python train.py --encoder_arch="vit" --model="image autoencoder" --dataset="photos with spoken descriptions (Open Images, Localized Narratives)" --train_examples=203450 --image_size=32 --crop_scale_min=1 --horizontal_flip=true --rotation_deg=5 --bottleneck="plain" --downsampling_factor=8 --encoder_norm="layernorm" --encoder_norm_position="pre" --encoder_activation="star_relu" --encoder_mlp_ratio=2 --encoder_head_dim=64 --encoder_fused_qkv=false --encoder_bias="all" --encoder_qk_norm=false --encoder_parallel_block=true --encoder_inner_norm=false --encoder_drop_path=0.1 --encoder_patch_size=[8, 8] --encoder_conv_stem=false --encoder_layers=14 --encoder_width=192 --encoder_positions="learned" --loss="l1" --latent_channels=4 --decoder_norm="groupnorm" --decoder_activation="leaky_relu" --decoder_weight_standardization=false --decoder_channel_attention="se" --decoder_widths=[64, 128, 128, 128] --decoder_blocks_per_level=1 --decoder_block="basic" --decoder_dropout=0.1 --decoder_attention=false --decoder_upsampling="nearest_conv" --init="small_normal" --residual_init="none" --optimizer="muon" --muon_scale="match_rms_adamw" --lr=0.0019 --momentum=0.95 --nesterov=true --orthogonalizer="newton_schulz_5" --adamw_lr_other_params=0.0012 --steps=9900 --batch_size=256 --epochs=12.5 --lr_schedule="cosine" --final_lr_fraction=0 --warmup_steps=490 --weight_decay=0.2 --adamw_weight_decay_other_params=0.01
Rows from block 7 of the encoder of a small image autoencoder, named by matrix and row number. Rows with one number belong to one neuron. Each number is 500 + 40 x the weight over its row's rms, rounded and kept within 0 to 999. All counts start at 0. Numbers have three digits each.
After each neuron's rows are labels from the 100 images, of 14848, where the neuron reaches its highest value: "colour at peak" is the nearest of a few named colours to the mean colour under the peak. Only what is clearly more common there than usual is listed. The data: photos with spoken descriptions (Open Images, Localized Narratives). In brackets: how many of the 100.
# fc1: MLP up (encoder.blocks.7.mlp.fc1.weight, 384x192), inputs 96-191
# fc2: MLP down (encoder.blocks.7.mlp.fc2.weight, 192x384, transposed), outputs 96-191

fc1.266:548478457459538462510450532474531483589438469522536498496492472507465536532466444437529577452476497486490508463499520524514505470530522465515454463487467543522456568525506580433523495560444502564490456467510489484460494519491460458566506464462486461425549557514453506533555530483478637456
fc2.266:533485619553458535531508487504466509456532499530489527541514532502561453437499523521506526461447525500475418486475492447515462489508520533538610486525523505495549499463508496573461520452527471542494461572508539498472519450546587486450450546481480522512467475526489528512537554542489461538
colour at peak: grey (69)

fc1.75:415593508497589470562540498397474481501598474497436446527494526580544537450495522483461521571551508473521556510489526589492520538472526488545517476524428454533488440456449530605429446503459489503512493463474479517486543446494529470490476535497542581463542511478463563468534462539534548506
fc2.75:463423504549487515515497450483530465501412456567411524470527378422447468490525446529497450507511506573528504451481459422529438527495489523526532464465507537470477459483530513469542576506475481488522508556505453485474475539447487510416460513502543492494609461533497528489396451509477531498
colour at peak: black (41)

fc1.222:537512519448521540510530459461445531498513494533500483449550541451540473483572549533535517496465458519452483526487508476458502508488563474481517509529498517496511551472485548564503561476440535548467462504527555512536556538499552481526516541561519567487519532454466521423453554493639522502
fc2.222:486463508419461497507498537516478488455601474503513497472496448501493501442485521490435504486536441505468491524494514582457487418401512503519454502462558519508413529528437528413596470453528494532505487397487493484461427575472476433511524427503526544567522494527454479513501497535472469534
colour at peak: pink (26)

fc1.29:544498491507479486493422528479507426466507471506538550524481514436524468530449590460493552539495493441429557519483542451492547530461422613498487493505546500424475527501545490537445531440498521522475525480481531559500478433532440494551522503523521495558507527492469537536539549455467452493
fc2.29:426498456570582536517504467532463507523438591447499506522539538580465533544523514580466520527450448521541482481465498497458434406545520438469518535492463518520517498543485459488498471548525444503476517556506481488402546519451541521438515476423484534492502523446471493521467483485489600456
colour at peak: brown (85)

fc1.272:499514466496412503569535476492516512461455488501584504551576449452499522551542507444470526503538478459505484536461566444464552479513484552557506440485471524407492503461444481534551505507457400495448508481444503514600546459534483501487500522503481521498522527512495534529502475563462475508
fc2.272:478529427463517494534419466494445478600502455456483484407420608500524460457490462485466452524478436495526522457505479552525403614534566547532494514558545504531562503427543504518474579488496557453546530493519456488469480472547513509494550533509538500536476439493485518502471495518500513466
colour at peak: grey (77)

fc1.132:496541468509468467460422526522459482467478524481448552548496530536511466526490528516560521486501424449452465468518460513533501415504575518503487522616439449454473484461518444512480448512510542516462478499457439449523529547469522572539524464568528556486477458487502537537486467509536551424
fc2.132:521451498482529494474502475542494459487469535507502505499477531537436482507498486524408457493528565516493566497469540618513456522456478475529464498426511510518543491460454527450497501518493534473532532521501496531471509493517505577440498454482554473467479488543490435512475486498497499450
colour at peak: grey (70)

fc1.139:504539471520518435501488474503532457508530464500480459493482526472505509490540538521524532526574492496561480435492525494428470433490482479483479503470565487509503511569479528587462488504445528527453498423607569498532409516589565503487496478536466526479545512484526482497543521534458475457
fc2.139:532506553538480505505433515502498595476444484471507462472445498490503498552430526525464455525429473465463523599505468491503501490428507483543477481562505478502453434552531501433492470533567554534557484466440573493541515520439474492530484628499508533479532456525444470499519553478471457445
colour at peak: orange (42)

fc1.267:521466419551517458506502498586488528577547520450446495476497437533533516451585444471417496573514511552448476521553495513516465456563476512444555556475468523423521509490573480533541488510544455509552492479495509471578554490482476477509500460564456520482505520506531472427472524514518444454
fc2.267:519440559463475500548555583490516550476478478497509549531477569479499509561491462549585452486530528537447472508488456565520525530463499525523448501451497501541546572537416485506474419480555555505532539534534472527456445530498579518516515507352485500507512489499496517476497466489569477474
colour at peak: black (72)

fc1.39:529562506475483472499535536545435530447433412526491442527476506453539475501535541524563528456466530571518423480500531471505543509461472465458461504504463486403534457543507453451556546506397549530494440506556499538459453444469499541500494574511476487507509523508548454533537466462522484511
fc2.39:524522503540458494501545489544548547448492442505524539473494414564466550543483504468557512445491542551543511479449495530551547475480487499493509489553424518469446475556528524499578498528554478518509482424481510512493561501506526557473582445472465557514465497469470453429474535499495497456
colour at peak: pink (54)

fc1.9:501528560491410519519516507453488465449545467497479450492496502508478553479547496503468521487486531404552454494540492534529510516441538487515501488531529545493478483476477512531469473492377479487470558433442526497537470556452525531493483541510478457428475513457501560580490437531552481471
fc2.9:491510516531556483425509498521567481498389484541497478520517448436550508535467541460545490551424493511516528470451520502547458489493496482532524536481511470511489419492486485536537454548473523500493520484529469531524513463569497450480488495563467477490555552601554504548505431495385541427
colour at peak: green (45); black (31)

fc1.289:468504477476520495487500515503468533418486452428528519488510477450459467463469456475510472477539493487526473521456591469452430489509487471559551466483504453500444505523554552470457501443500485488486459546485523542508548439467529537528496568518525511412490493559523541458519408498579451453
fc2.289:542437497492570471500476510488520528501539499570511475494446521464446522505523479535492496505519509505533438419556538508495503512479438535507509505567433441473514502591478442518506525516538495515506519488527481487474459496564433552438407412455555490443572478461508452473516540529586528468
colour at peak: brown (60); black (39)

fc1.176:479508485417447585459529488483450560522482521543476495514482422567478564507495516559434517505559458540460507426523530493525463507476497490519486483508489498438557460495492484557512563515469569537425497452566488487494473526494454440545579498480462462526538482465473501561448516495489492445
fc2.176:458486534517521497471491562500406461496501421482545482471492527520566457415522544477489559584526468508500485470473495436500454506544484467537527578505496452487493500468525489475549522433484496471475446469505512545485468531534450436578525487545556550542495515467490510433562507518514532486
colour at peak: brown (78)

fc1.146:478435431553436486550479448428434488519537504546559529522456527549447569555541453508502461478584534525434485535497496586497471471516536492501481566537530553566518477519470504469524529585549479530468477477516445607515550484488548503546433396445478490450471527521477497473523525545485559465
fc2.146:510495567548611550479527550487535436518462519522456510504535508487494516418455540506573558578521478516529489608493566508543470527499449451611504565538432480507529496440492442490506526554503523513518468526473505493544510531548481500413534585504498527523472436503443559490478455466510451525
colour at peak: grey (77)

fc1.50:485503542507455490527426565522433439437557545550509483521501430518606469453532474478483442493522510471489505518446429479402535463475438539498495489473552516532470513463542507512437469477482533521428467494511549519549476503466486432496495500576544494542471599455516518497482614485469537495
fc2.50:416436490489542475491513590489537545504528539456450489344585511531544453495531402454536495453481487545539449485449549503478458419484522475542507540531555544462481490487523470493499599534510494573463489443549489471452511511507444450547480477465492519567486473537492445487564438525476573520
colour at peak: brown (69)

fc1.340:508487499552440568516487529480480467474541445517537460494406488439506578477524461498529454509587470473478459505479522501573473438484520473535430527527518500547515528543496496474557511452468566485446535481483421533558468452477487531559451451575486573522541520536482512466430412491496580535
fc2.340:499512525548495434481519508546417540535482477475444536485557531488510454543491601558558527509390529443488468515499454456557491502508523509530570495482496492462496466461577459520442485549471488484555479522569543501490484513462472544455588565513545485461468473471511588494536602532479471520
colour at peak: green (39)

fc1.325:482464502490506527558504505601487547435422548459579487458447477434477508509455569505501451535532443547431417483504479487484508541507458478459572523445556489508520535529524522431506507528449486545499444525549463460533541443474479552514476484474478478499552492490527521444571473482473473562
fc2.325:533513541488517470522456512466498523468508502459425545540549528508484472443443467464519552507479509544466449470529509521513482501564471445539502510537537574568473512579502465504476456528486517546459515485441459570439384440560538472487429526515485519481509472555519588530520474504509501587
colour at peak: black (97)

fc1.306:584503467489482375519509464550537452550430482514471472478511411444544529528464548538505556475472501477517490460484510538482519463535544467481479478437497530458521453388543496460491541458580452486463476538569584447489455516490463449534457494466572472479515513497441488486532560501492492493
fc2.306:489445480493570445468488531504436506497497532452495478521472488500506521514429499504572458497533496512575463588443552469575494488491489448582495498450516490438533528448548546508472503511495488436525442572421539484529471559484499491450521568524465475500512513463471546445499523510567536546
colour at peak: grey (72)

fc1.211:453434464443513520486508533514513482494533495445470501519483501563576556433474560505472544571498497432467490493556468528541493499471506477496476495491477557479499518466471497548449545480594542522515519496454420541508490595465467469533505553526459548438504518494561505528459491516501486493
fc2.211:563506502532464543520519479558498497479501541521529464417522485502445549575473408519425508529487493544495516451397486543530473536558513533504498571554540492505451542511477499377489515481435523450519491501514553523548430473485513505512546499457494530483492495571354499511510506516501493485
colour at peak: brown (78)

fc1.193:454561487513562535419510473505528504489485485521472472520470532508499552428482485480441512390541426552459556475539469563456492476440497463556499507518497538452544474550483495472527537464451432548457593423511558510591498510531404447551459469465490593462558491518458513448545449532513468465
fc2.193:533471483468528491498429508379534501477537433525465506481522528448497441579515539560594497573532495504586494500446475471488453479481441549491541438535431499529526488463468490585509486531480519496481500563478456461469464579491521505514513464567451496587463493498560480531528464515522500516
colour at peak: brown (72)

fc1.117:458480534508455484522511545457488561414497491471495547508512495564563457504498568532563516547534444511466484512458457567410550522452554505539521546524515534514513510429548441482532462508492514501509538437487562519511526490501458455564569466495470473451515513505425603458495508499499556535
fc2.117:547543424490510526571438530518491542509531492478506444448453506482424443531564430474424453479482550470461509493567513457447453448507553502498616542415535520516502462545542560431554445504506480507526471598524436462550522492551496482474416461481467553559526531504530525490494442466528487478
colour at peak: grey (73)

fc1.143:451516435402479439543531518534479565538518482543419494541537520516494519523522533483493533446492499472468505486513497564502476401489543505496550516441473512454506466424486566555478514523485486504488483478544426527530520468534492496508477466491523412570544483475492457557428512539502451509
fc2.143:535460525620541503520521510441490471520476516517561470497456483505500524488574524478474587532547597477506520487511509427492550526472479514486489492632482475488473497493531428490490468454452403469466476538402443545418493582493488492527482540489483544424578518462430557475528508445487523507
colour at peak: pink (28)

fc1.254:531503495526508512428512420457451502520524453516473449508488559541479496481511500492489519532502484456495467436470536452466581497481494495487476508547509420412508548523544529496472439483522518519422556427483489493531492555510590500500469459549558550526577526461448516517472459480506477505
fc2.254:503551529491534464550480470578551487427350499451556548545540473509514447497490465493548515458440487529480511497523514516512499524455509447438412533535546501587425500594513532465515396527502507453564557474542521475472467505433529555526530535439474516443440460526528430505503468527438455502
colour at peak: orange (34)

fc1.88:461527460520434506516500493427532557464510474461521439544515474475505527461537518471506511511418475488476581466538565484599517433508556543482549553481535497548426516522515504532469502507472488466492485453496563549476481490420437467489460436446454451460485543450546499592535465527477472483
fc2.88:533501496513518510524568571520575533485556554512504548517527508520547441451450488500498522513426462531514439493457416506490466521518442509441508479512470562458496527529508527469594542461528529557506493471531475483489423432463512459489496487497453541533552488524483525496475538539528453524
colour at peak: green (33)

fc1.155:484517484525537531493443423520528449508533498429427405488474490476468530518525483499483547559524543465517579471534431541516479435508535505483471489493515622551505445489493570512466517511524467512522502505425554405499555472514535477466539508564438584471525523473482482497510542481562500545
fc2.155:432488404588502562519513447564491560576481556529493469526491562494509493580488470505520452419443523581491501442461459525408496498494506509533516409497501568524461448510412495494483462493502579456557497526519428480432484463449415540544504550534460488447549491514544511505457455458494556490
colour at peak: black (84)

fc1.323:532519504507565586465494440489502484463575436515420563484424459479517448659467536501437485459471478521492519496473561536479436504486474437471436570490478468509484466482472522528474542511546530513547484511469535437539462572509555476481555465496538475481453509485404532430474537491589497402
fc2.323:523510506522551441452445420427537484518560502525466484458520459516564490559567443445457445613535557518447511483419553436512497522471497533508491415526556459523499477532565513493508512483476544528536500443508481482486539526511465535525538528486502489503650504552517475531539441514487521455
colour at peak: black (78)