A small image autoencoder, trained from scratch: decoder widths [64, 128, 128, 128], batches of 256.
Rows from block 11 of the encoder of a small image autoencoder, named by matrix and row number. Rows with one number belong to one neuron. Each number is 128 + 32 x the weight over its row's rms, rounded and kept within 0 to 255. All counts start at 0. Numbers have three digits each.
After each neuron's rows are labels from the 100 images, of 14848, where the neuron reaches its highest value: "place" is the part of the image that holds the peak. Only what is clearly more common there than usual is listed. The data: photos with spoken descriptions (Open Images, Localized Narratives). In brackets: how many of the 100.
# fc1: MLP up (encoder.blocks.11.mlp.fc1.weight, 384x192), inputs 64-127
# fc2: MLP down (encoder.blocks.11.mlp.fc2.weight, 192x384, transposed), outputs 64-127

fc1.29:094051149128120078125156138087151131100095185076149150121114111076059079143147097157114097082067124122146134165137139111184126155143122123140146140109158110110169095156135138156107159100157188
fc2.29:109148095104167126116127114133123138137086134156095079115125129097129138090092157099099129160151070127109164101139102151171165134102088134115125161161156129148139113110151130134128103098120061
place: top centre (40)

fc1.214:105071172128163137111173208083132113089161137122120207209171162120172109162045129146161135174120107137089094071126089150095147073103094130114090100123142134150110139122145171158098105077172140
fc2.214:103145161083144105135151107137086112087175140194153123138140136121075111118081102093128158062162113094106154182143158118083135205149147169153095163124187066146144112153128103082134154130126185
place: bottom left (32)

fc1.296:082119114064149107115140066158123165155128213224077108119150136112144154133114129092147083111145176112120098155131095175165079076116123101130125171162178134114146083109174209087147097093072179
fc2.296:101169110145109132068185189120057139137116101176165181117151078141110124146059128143090158145142050135159122118129159174137150137146109183139080089135084106151130130104119122157091100118116196
place: bottom right (36); bottom centre (33)

fc1.44:083094134129145133128109157051139118102140092059130173121118121087179141178147115140123123169133091135122142120141093145103153117123138117099131135116201116129131124122142053151145089131112135
fc2.44:152057130146115126166175148174170155129157083100163136141174151157126077129105095169100070105084126131106171157073094131157102100102068092162145135097141183117153119125141175075168151088210121
place: bottom left (39)

fc1.341:150089124150135064121106141148167113126140177163136118174146123155130110131112079118090157188169111140173125155110086073089111095099124105133135139136165129162129105141146120113101098072109042
fc2.341:156181107099176129157167106076156161135151126123068111108119067126090111154154149161110117121146087170103076113171120155147118117109124153185192131100138140128117115124133095142186130135137136
place: top centre (36)

fc1.72:122082096124178146091142137133055090096197138138083088108127151134114116194089082126164121157198098140119111132189121119079135163190145106109182130148104131144131073107128124136175119106102117
fc2.72:170120108141087075115141143123180101151125083151127155178148111107154122133138113217170136111132092111130141125151160137112140074198101128062097112086100144140164136135123153114124113131163152
place: middle left (32)

fc1.312:157075137134169126167156126089144121163053077094155156124080131081145153164079119163137198083110158133109138136080123125059158121121126101085120156125095144141158047160181149111096202137145145
fc2.312:135137156102137117169121107088122103073122113074078151113146145199173155131121158095112149122091077121123087114169109111125153155081145094108158106170096122151187120120076114105138100149137112
place: top left (26)

fc1.188:107142125109110088163121091154130092100122161133196083170131107166087106095155116118091130129071122117148090127136156072135124170116125182144057133093146100181104170059165103174117116153091096
fc2.188:115112145151086087143114176095116077126179125084135162104155163091169146133129192152136131118100126130137146150065133073113143165133077137191084147104084176118131108102130140084106168174098135
place: top centre (37); top left (29)

fc1.323:136153137129129143134081102103140111115165122113080169143108107121074082142103106124138097102153115079192131127153101107176108213115099084115187174084132147093090123094068156143151152192132162
fc2.323:144151140180177049107125134106137148137123139071077142126185139168140095085145098145130099056097171121149145122118131118145122101121105125181127146072084121180115119166111135131162104087113104
place: top centre (30)

fc1.38:110164058169151133154113088109165175122096184143169137086094127040098150137090119160126118122136181146056089096187130119170185086152157173148110203073133135113185124145113184118151157122123087
fc2.38:107114153121086103108194168189105112134176052102111158135153118156108091117129137069145171117170077049192138119163094115128151195114106120092136103164105127099113097146159128116112131131097185
place: top centre (30)

fc1.111:124125129076125081157156110178119143146143188189117157172092118094108067112076150122160087091147188150131188143103117170155155120114060162178125104085120154167097120078142114155191150115138147
fc2.111:082120104135154164090120124133103090139167104152100105190173144168119160126086151134091185088118123106090094160143169149118162108083146110110093153140139074161144101149097153119124129132166141
place: top right (27)

fc1.319:066198193102075170040121112128120099116099131120120078126119162128138124149140104119097105136139118117103140135109130135060129116127139075132082155130146133113125117175161109180112129144154158
fc2.319:145154168146116109147163115150117193139085109137086135144165155166093124143130120146130119095135080143108112180099121100079144165139143100108069119134205139075112135115091069142133123101106116
place: top centre (41); top left (33)

fc1.300:042148123122090065153169159122143129104115161067189134171065142108089111157140116151144110093116146156082112103219133117093104143132138102044138109130133159153161113128153127130089136103104105
fc2.300:147149096135166124136120158173108127106109154156110094133114098134089100112164139130102112078117113071111196132109116102100159149070096164132086194143159111137105160129120098142136157184084149
place: bottom centre (30)

fc1.311:115076160121131134172160168130112090076133165159096167128096114164132156146155102134142108178139142088125177110126101107148111086115136114097129139070169095087112123134106067122136132139098123
fc2.311:112153135105139123139112176111062120111169095179156155092121165091087106128126125171085139098116119146116071168145119098154176164116143186115172162100071144139144118199173153149198098137104106
place: bottom right (66)

fc1.41:126117182100148127134118168127084150094126130127126120150138126147141118177109111094145114165035117088103122037110120204104112062109136108158166162057131103152100170090079097163142157087094102
fc2.41:105144101108138091145079161106126156107093096191148144199080194100113114135109171168127205127179081162091086142167113154107084123130137112162113191144126155111150109155065138164096115124141152
place: bottom centre (33)

fc1.211:157101155110123122150149053151067154124104133168143140077137143144204110189139119166121152083083126112164055195114165069173105122134129134140113113102171167159154093128107095148148120154145118
fc2.211:114165142130129129113148172152120136164133108156116089089152133150076103109128147148149068185142124116052136112149099190166120103168121117075121173135111114131113128131097103068139137087125176
place: top centre (35)

fc1.150:101134209128125110186115216101113173124155138142104092118100120140133121132138117059088165157084103056066105150096153116107158186118119131149107099121102092155133151141117165117152109146070115
fc2.150:191099063189133112089103140100147111143113127131130147133151183125143107142136160132220122100119150145145111124170073052141120068105137114170151128152142201065109086140118151148132171122151158
place: bottom centre (30)

fc1.276:173123109135130179162086164109082162162110124098118114083116121155081182086127115156125158139136132123143114115114118137133083086142116127174117100164111116132056157110078108136147098135096180
fc2.276:103158137135075128139098112095184098111138154171140115171081107162151154116083149152133110084138144086122116159138128072104156143080107080084112077148127125083141146174121164106113126133124156
place: top left (36); top centre (34)

fc1.192:126102093150104085122134134162157059107122170092108165118117099096085117153083073215170133118067131171090101102178063139185110140132107123128150186118135087114163112156128112138119100160126089
fc2.192:105175129151127141146138117117104117107125154177137095153041154113114111093134110151059152084142062090133134178140151151118163174130109156132108125107153118162087137105132128081110172082112137
place: bottom left (36)

fc1.307:095089120100129167137186125206110073089114109149142142126112145174049098140150111154102139122146128132087160116104096146177148119105116153061144138107157050063129140191066157123148095113102133
fc2.307:148119150136119059091132192116109109096142134185201185143150144113100103221096150118114186135071153088106160144092124159121083155115150140101125118089095153097140142156137084140126110159099110
place: bottom right (78)

fc1.1:127143114074164089151162091183125112106135108153113136131109113113211136123144133116142158085116124148122115174154112141129155126139132153094155084071093129142125070110217104156182191230092143
fc2.1:139121132114076162143124127099084141131152075168074152140131147132135185120094158146082110169160082192085169151096169136188153113160135120100135151111102141191153130163142116105102148078122131
place: middle left (35)

fc1.167:182154155156133157092172110146084129068115115160179121133085089112135072169111124122130095114076115079120138129105199162121080084154175091155132094164160081098084138124111135171089184197132143
fc2.167:116094108103093141155088154115077129169123153110128147091142125113136149150119159135173121079160165155125121122179123078126130110170110135127120083119186144143161141108100060025108143110181147
place: top centre (30)