Weights of a small image autoencoder.
Model: 5.84M parameters, 32-pixel images, encoder norm layernorm, encoder activation star_relu, encoder layers 14, encoder width 192, decoder norm groupnorm, decoder activation leaky_relu, decoder widths [64, 128, 128, 128].
Training: 9900 steps, batches of 256.
Rows from block 2 of the decoder of a small image autoencoder, named by matrix and row number. Rows with one number belong to one channel. Each number is 128 + 32 x the weight over its row's rms, rounded and kept within 0 to 255. All counts start at 0.
After each channel's rows are labels from the 100 images, of 14848, where the channel reaches its highest value: "peak at" is the part of the image that holds the peak. Only what is clearly more common there than usual is listed. The data: photos with spoken descriptions (Open Images, Localized Narratives). In brackets: how many of the 100, against the usual share in percent.
# convs0: first 3x3 conv (decoder.decb.0.0.convs.0.weight, 128x128x3x3, each kernel summed), inputs 64-127
# convs1: second 3x3 conv (decoder.decb.0.0.convs.1.weight, 128x128x3x3, transposed, each kernel summed), outputs 64-127

convs0.86 [ 72 170 162 184 149 142 168 140 137 134 132  78 117 139 165 141  84 115 119 156 120  91  73 142  84 130  86 140 166 105 131  81 141  96 137 117 121 168 159 141  80 126 129  77  76  87 147 107 203 115 172 184 154 171 138 111 190 148 108  79  93 188 151 107]
convs1.86 [155 180 113  86 125 141  96  82 149 152 125 200 145 133 135 103 126 109 100 116 135 187 167 140 113 178 154  71 106 151 120 109 114 140 152 100 139 120 167 145  94  97 122 154 160  96 119 155  76 132 133  94 134  86 195 142  51  86 129  98 163 133  88 190]
peak at: top left (32 vs 14.1)

convs0.92 [104 122 158 142 135 121 123 137 143 159 150  99 120 116 117 131 160 108 175 123 136 164 149 122 112 111 114 156 141 167 116 140 127 172 151 114 102  62  86 151 146 127 114 174 155 161  58 144 132  84 105  71 132  16  88 122 130 107  87 157 156 120 117 106]
convs1.92 [106 108 159 145 139 106 156  83 178 111 130 118 105 172 143  96 131 137  79  93 124 101  76 113 152 152 146 163 159  72 141 110 147  83 176 144 112 192 139 149  75 148 122  44 100 148 185 137 116 134  84 111 132 174 145 124 165 158 178  80  84 135 157 133]
peak at: top right (79 vs 14.1)

convs0.67 [133 196 136 208  97  74  47 113 121 129 125 132  91  78 141  95 147 122 171 111 112 126 119 159 134 124 100 143 117 118 144  97 112 127 119 181  90 109 154 148 143 142  31 185 108 165 135 134 151 114 128 211  67 123 119 155 159 125 137 145 125 121 139 126]
convs1.67 [118 109 126 100 127 126 176 138 161 182 166 105 130 197 129 131 133 130  75 166  68  88 125 116 125  93 142  95 121 119 122 104  84 141 142 198 169 174 131 108  99 120 212  78 137  84 131 109  82 126 154  98 169  98 166 116 106 106 181  87 134 102  99 171]
peak at: top right (32 vs 14.1)

convs0.4 [107 108 134  83  89 115  88 126 156  90  84  73 123 153  89 107  97 132 170 130 141 103 177 152  85 149  92 147 103  98 157  96 164  95 138  57 151  67  85 145 111  73 182  98 111 128 141 115 111 114 109 118  32 112 144 128  87 103  70 123 134 163 113 123]
convs1.4 [110 153 107 133 175  76 196 131  72 134 162 142 134  67 115 120 101 172 149 138 132 130 113 144 102 173  88 146 155 109 125 156  85 117 157 155 133 158 136 129 136 126  77 105 126  99 129 137  59 181 130 125  83 164 172 147 162  85 120 140 103  63 164  97]
peak at: bottom left (33 vs 14.1)

convs0.119 [129  63  97 107 128 163 255 101 127 107 108 127 113  88 172 114 118 132  97 117 154 114 104 114  96 120 124 115 166 142 130 148 130 154 146 127 130 108 128 139 154 108 100 103 142 124  90 113 114 111 191  52 142 113  94 155 127 151 128 120 131 130 105 170]
convs1.119 [125 155 175 120 142  65  80 127 114 169 123 162 141 120 127 143 134 158 107 140 117 150 144 146 100 129  99  60 116 134 148 103 116  67  96 200 168  88  90 190  74 123  59 164 114 143 163 133 144 155 159 158 139 104 141 101 135 128 150  95  79 138 119 108]
peak at: top right (36 vs 14.1)

convs0.20 [ 88 130 146 109 158 144 168 118 145  92  79  52 125 149 137 129  98  79 100 105  93 135 163  93 167 157 124  81 125 125  95  97 158  90  80 106 131 139 156 122 133 112 109  94 108 106 115 131  86 100 116 175 154 210 124 177 126 137 176 123  72 150  72  96]
convs1.20 [147 118 134 120 128 132 139 176 118 110 155 133 156 123 194 149 104 130 121 180  95 210 142 141 126 114 140 150 160 114 133 122  95 190 125 144 177 133  95 108 130 103 141  57 162  77 155 116 103 119 157 163 107 136 174 135 118 186 143 119 121 164 115 117]
peak at: top left (49 vs 14.1)

convs0.49 [107 114 119  16 148 172 176 150 118  81 140 114  98 120  97 122  74 166  38 123 161 138 174  99 138 109  97 140 135 112 157 118 142 121 160 118 139 135 115 134 113 127 246 115 153 125 158 146 138 117 174 108 138 162 121 119 107 109 113 140 159 136 128 101]
convs1.49 [182  78 127 189  50 189 194 123 120 115 109 129 111 149 113 118 137 129 214 130 118 158 155 130 104 143 156 140 117 132  95  59 121 139 137  87 123 138 113  81 161 129 143 167 128 173 116 151 159 141  77 121 113 134  84 143 134 123 150 146 111 140  79 106]
peak at: top left (32 vs 14.1)

convs0.10 [143 139  85 124 116 170  97 123  95 113 114 114 127 138  84 129 105 153 148 140 172 109 150  99 149 100 150 154 143 111 117 132  83  90 125 102 136 140 113  69 108  91 150  89  90  94 214 124  73 197  86 123 101 101 134  88  93 138  87 101 120 131 195  94]
convs1.10 [134 144 137  79 107 100 118 137 158 141 140  95 152 101 137 161 134 141 140 128 114 198  78 132 159 138 109 146 133 157 171 117 141 230 136 155  71  97 112 166 133 197 131 229 195 144 135  76 195  55 137 141 136 134 117 127 154 137 144 173 143  87 133 101]
peak at: top right (46 vs 14.1)

convs0.52 [149 170  67 104 120 152 219 112 170 118 136 118 126 140 124 146 177 125 200 169  93 117 126 116 113 139 169 126 126 120 133 133 124 107  73 161 117 126  83 114 136 131 112  82 134 141 156 133 127 196  88 133  99  98  99 126 116 153 122 139  98 136  98 215]
convs1.52 [147  49 116 156 121  91  81  75  72 136  85 155  91 133 133  80 166 100 152 134 160 165 133 132 116 130  99  99 114 108 122 130 179 182 141 176 117 156  85  77 167  75 146 139 123 111  92 134 163 149 134 142 149  61  80  93 179 146 108 165  81 106  64  63]
peak at: bottom left (36 vs 14.1)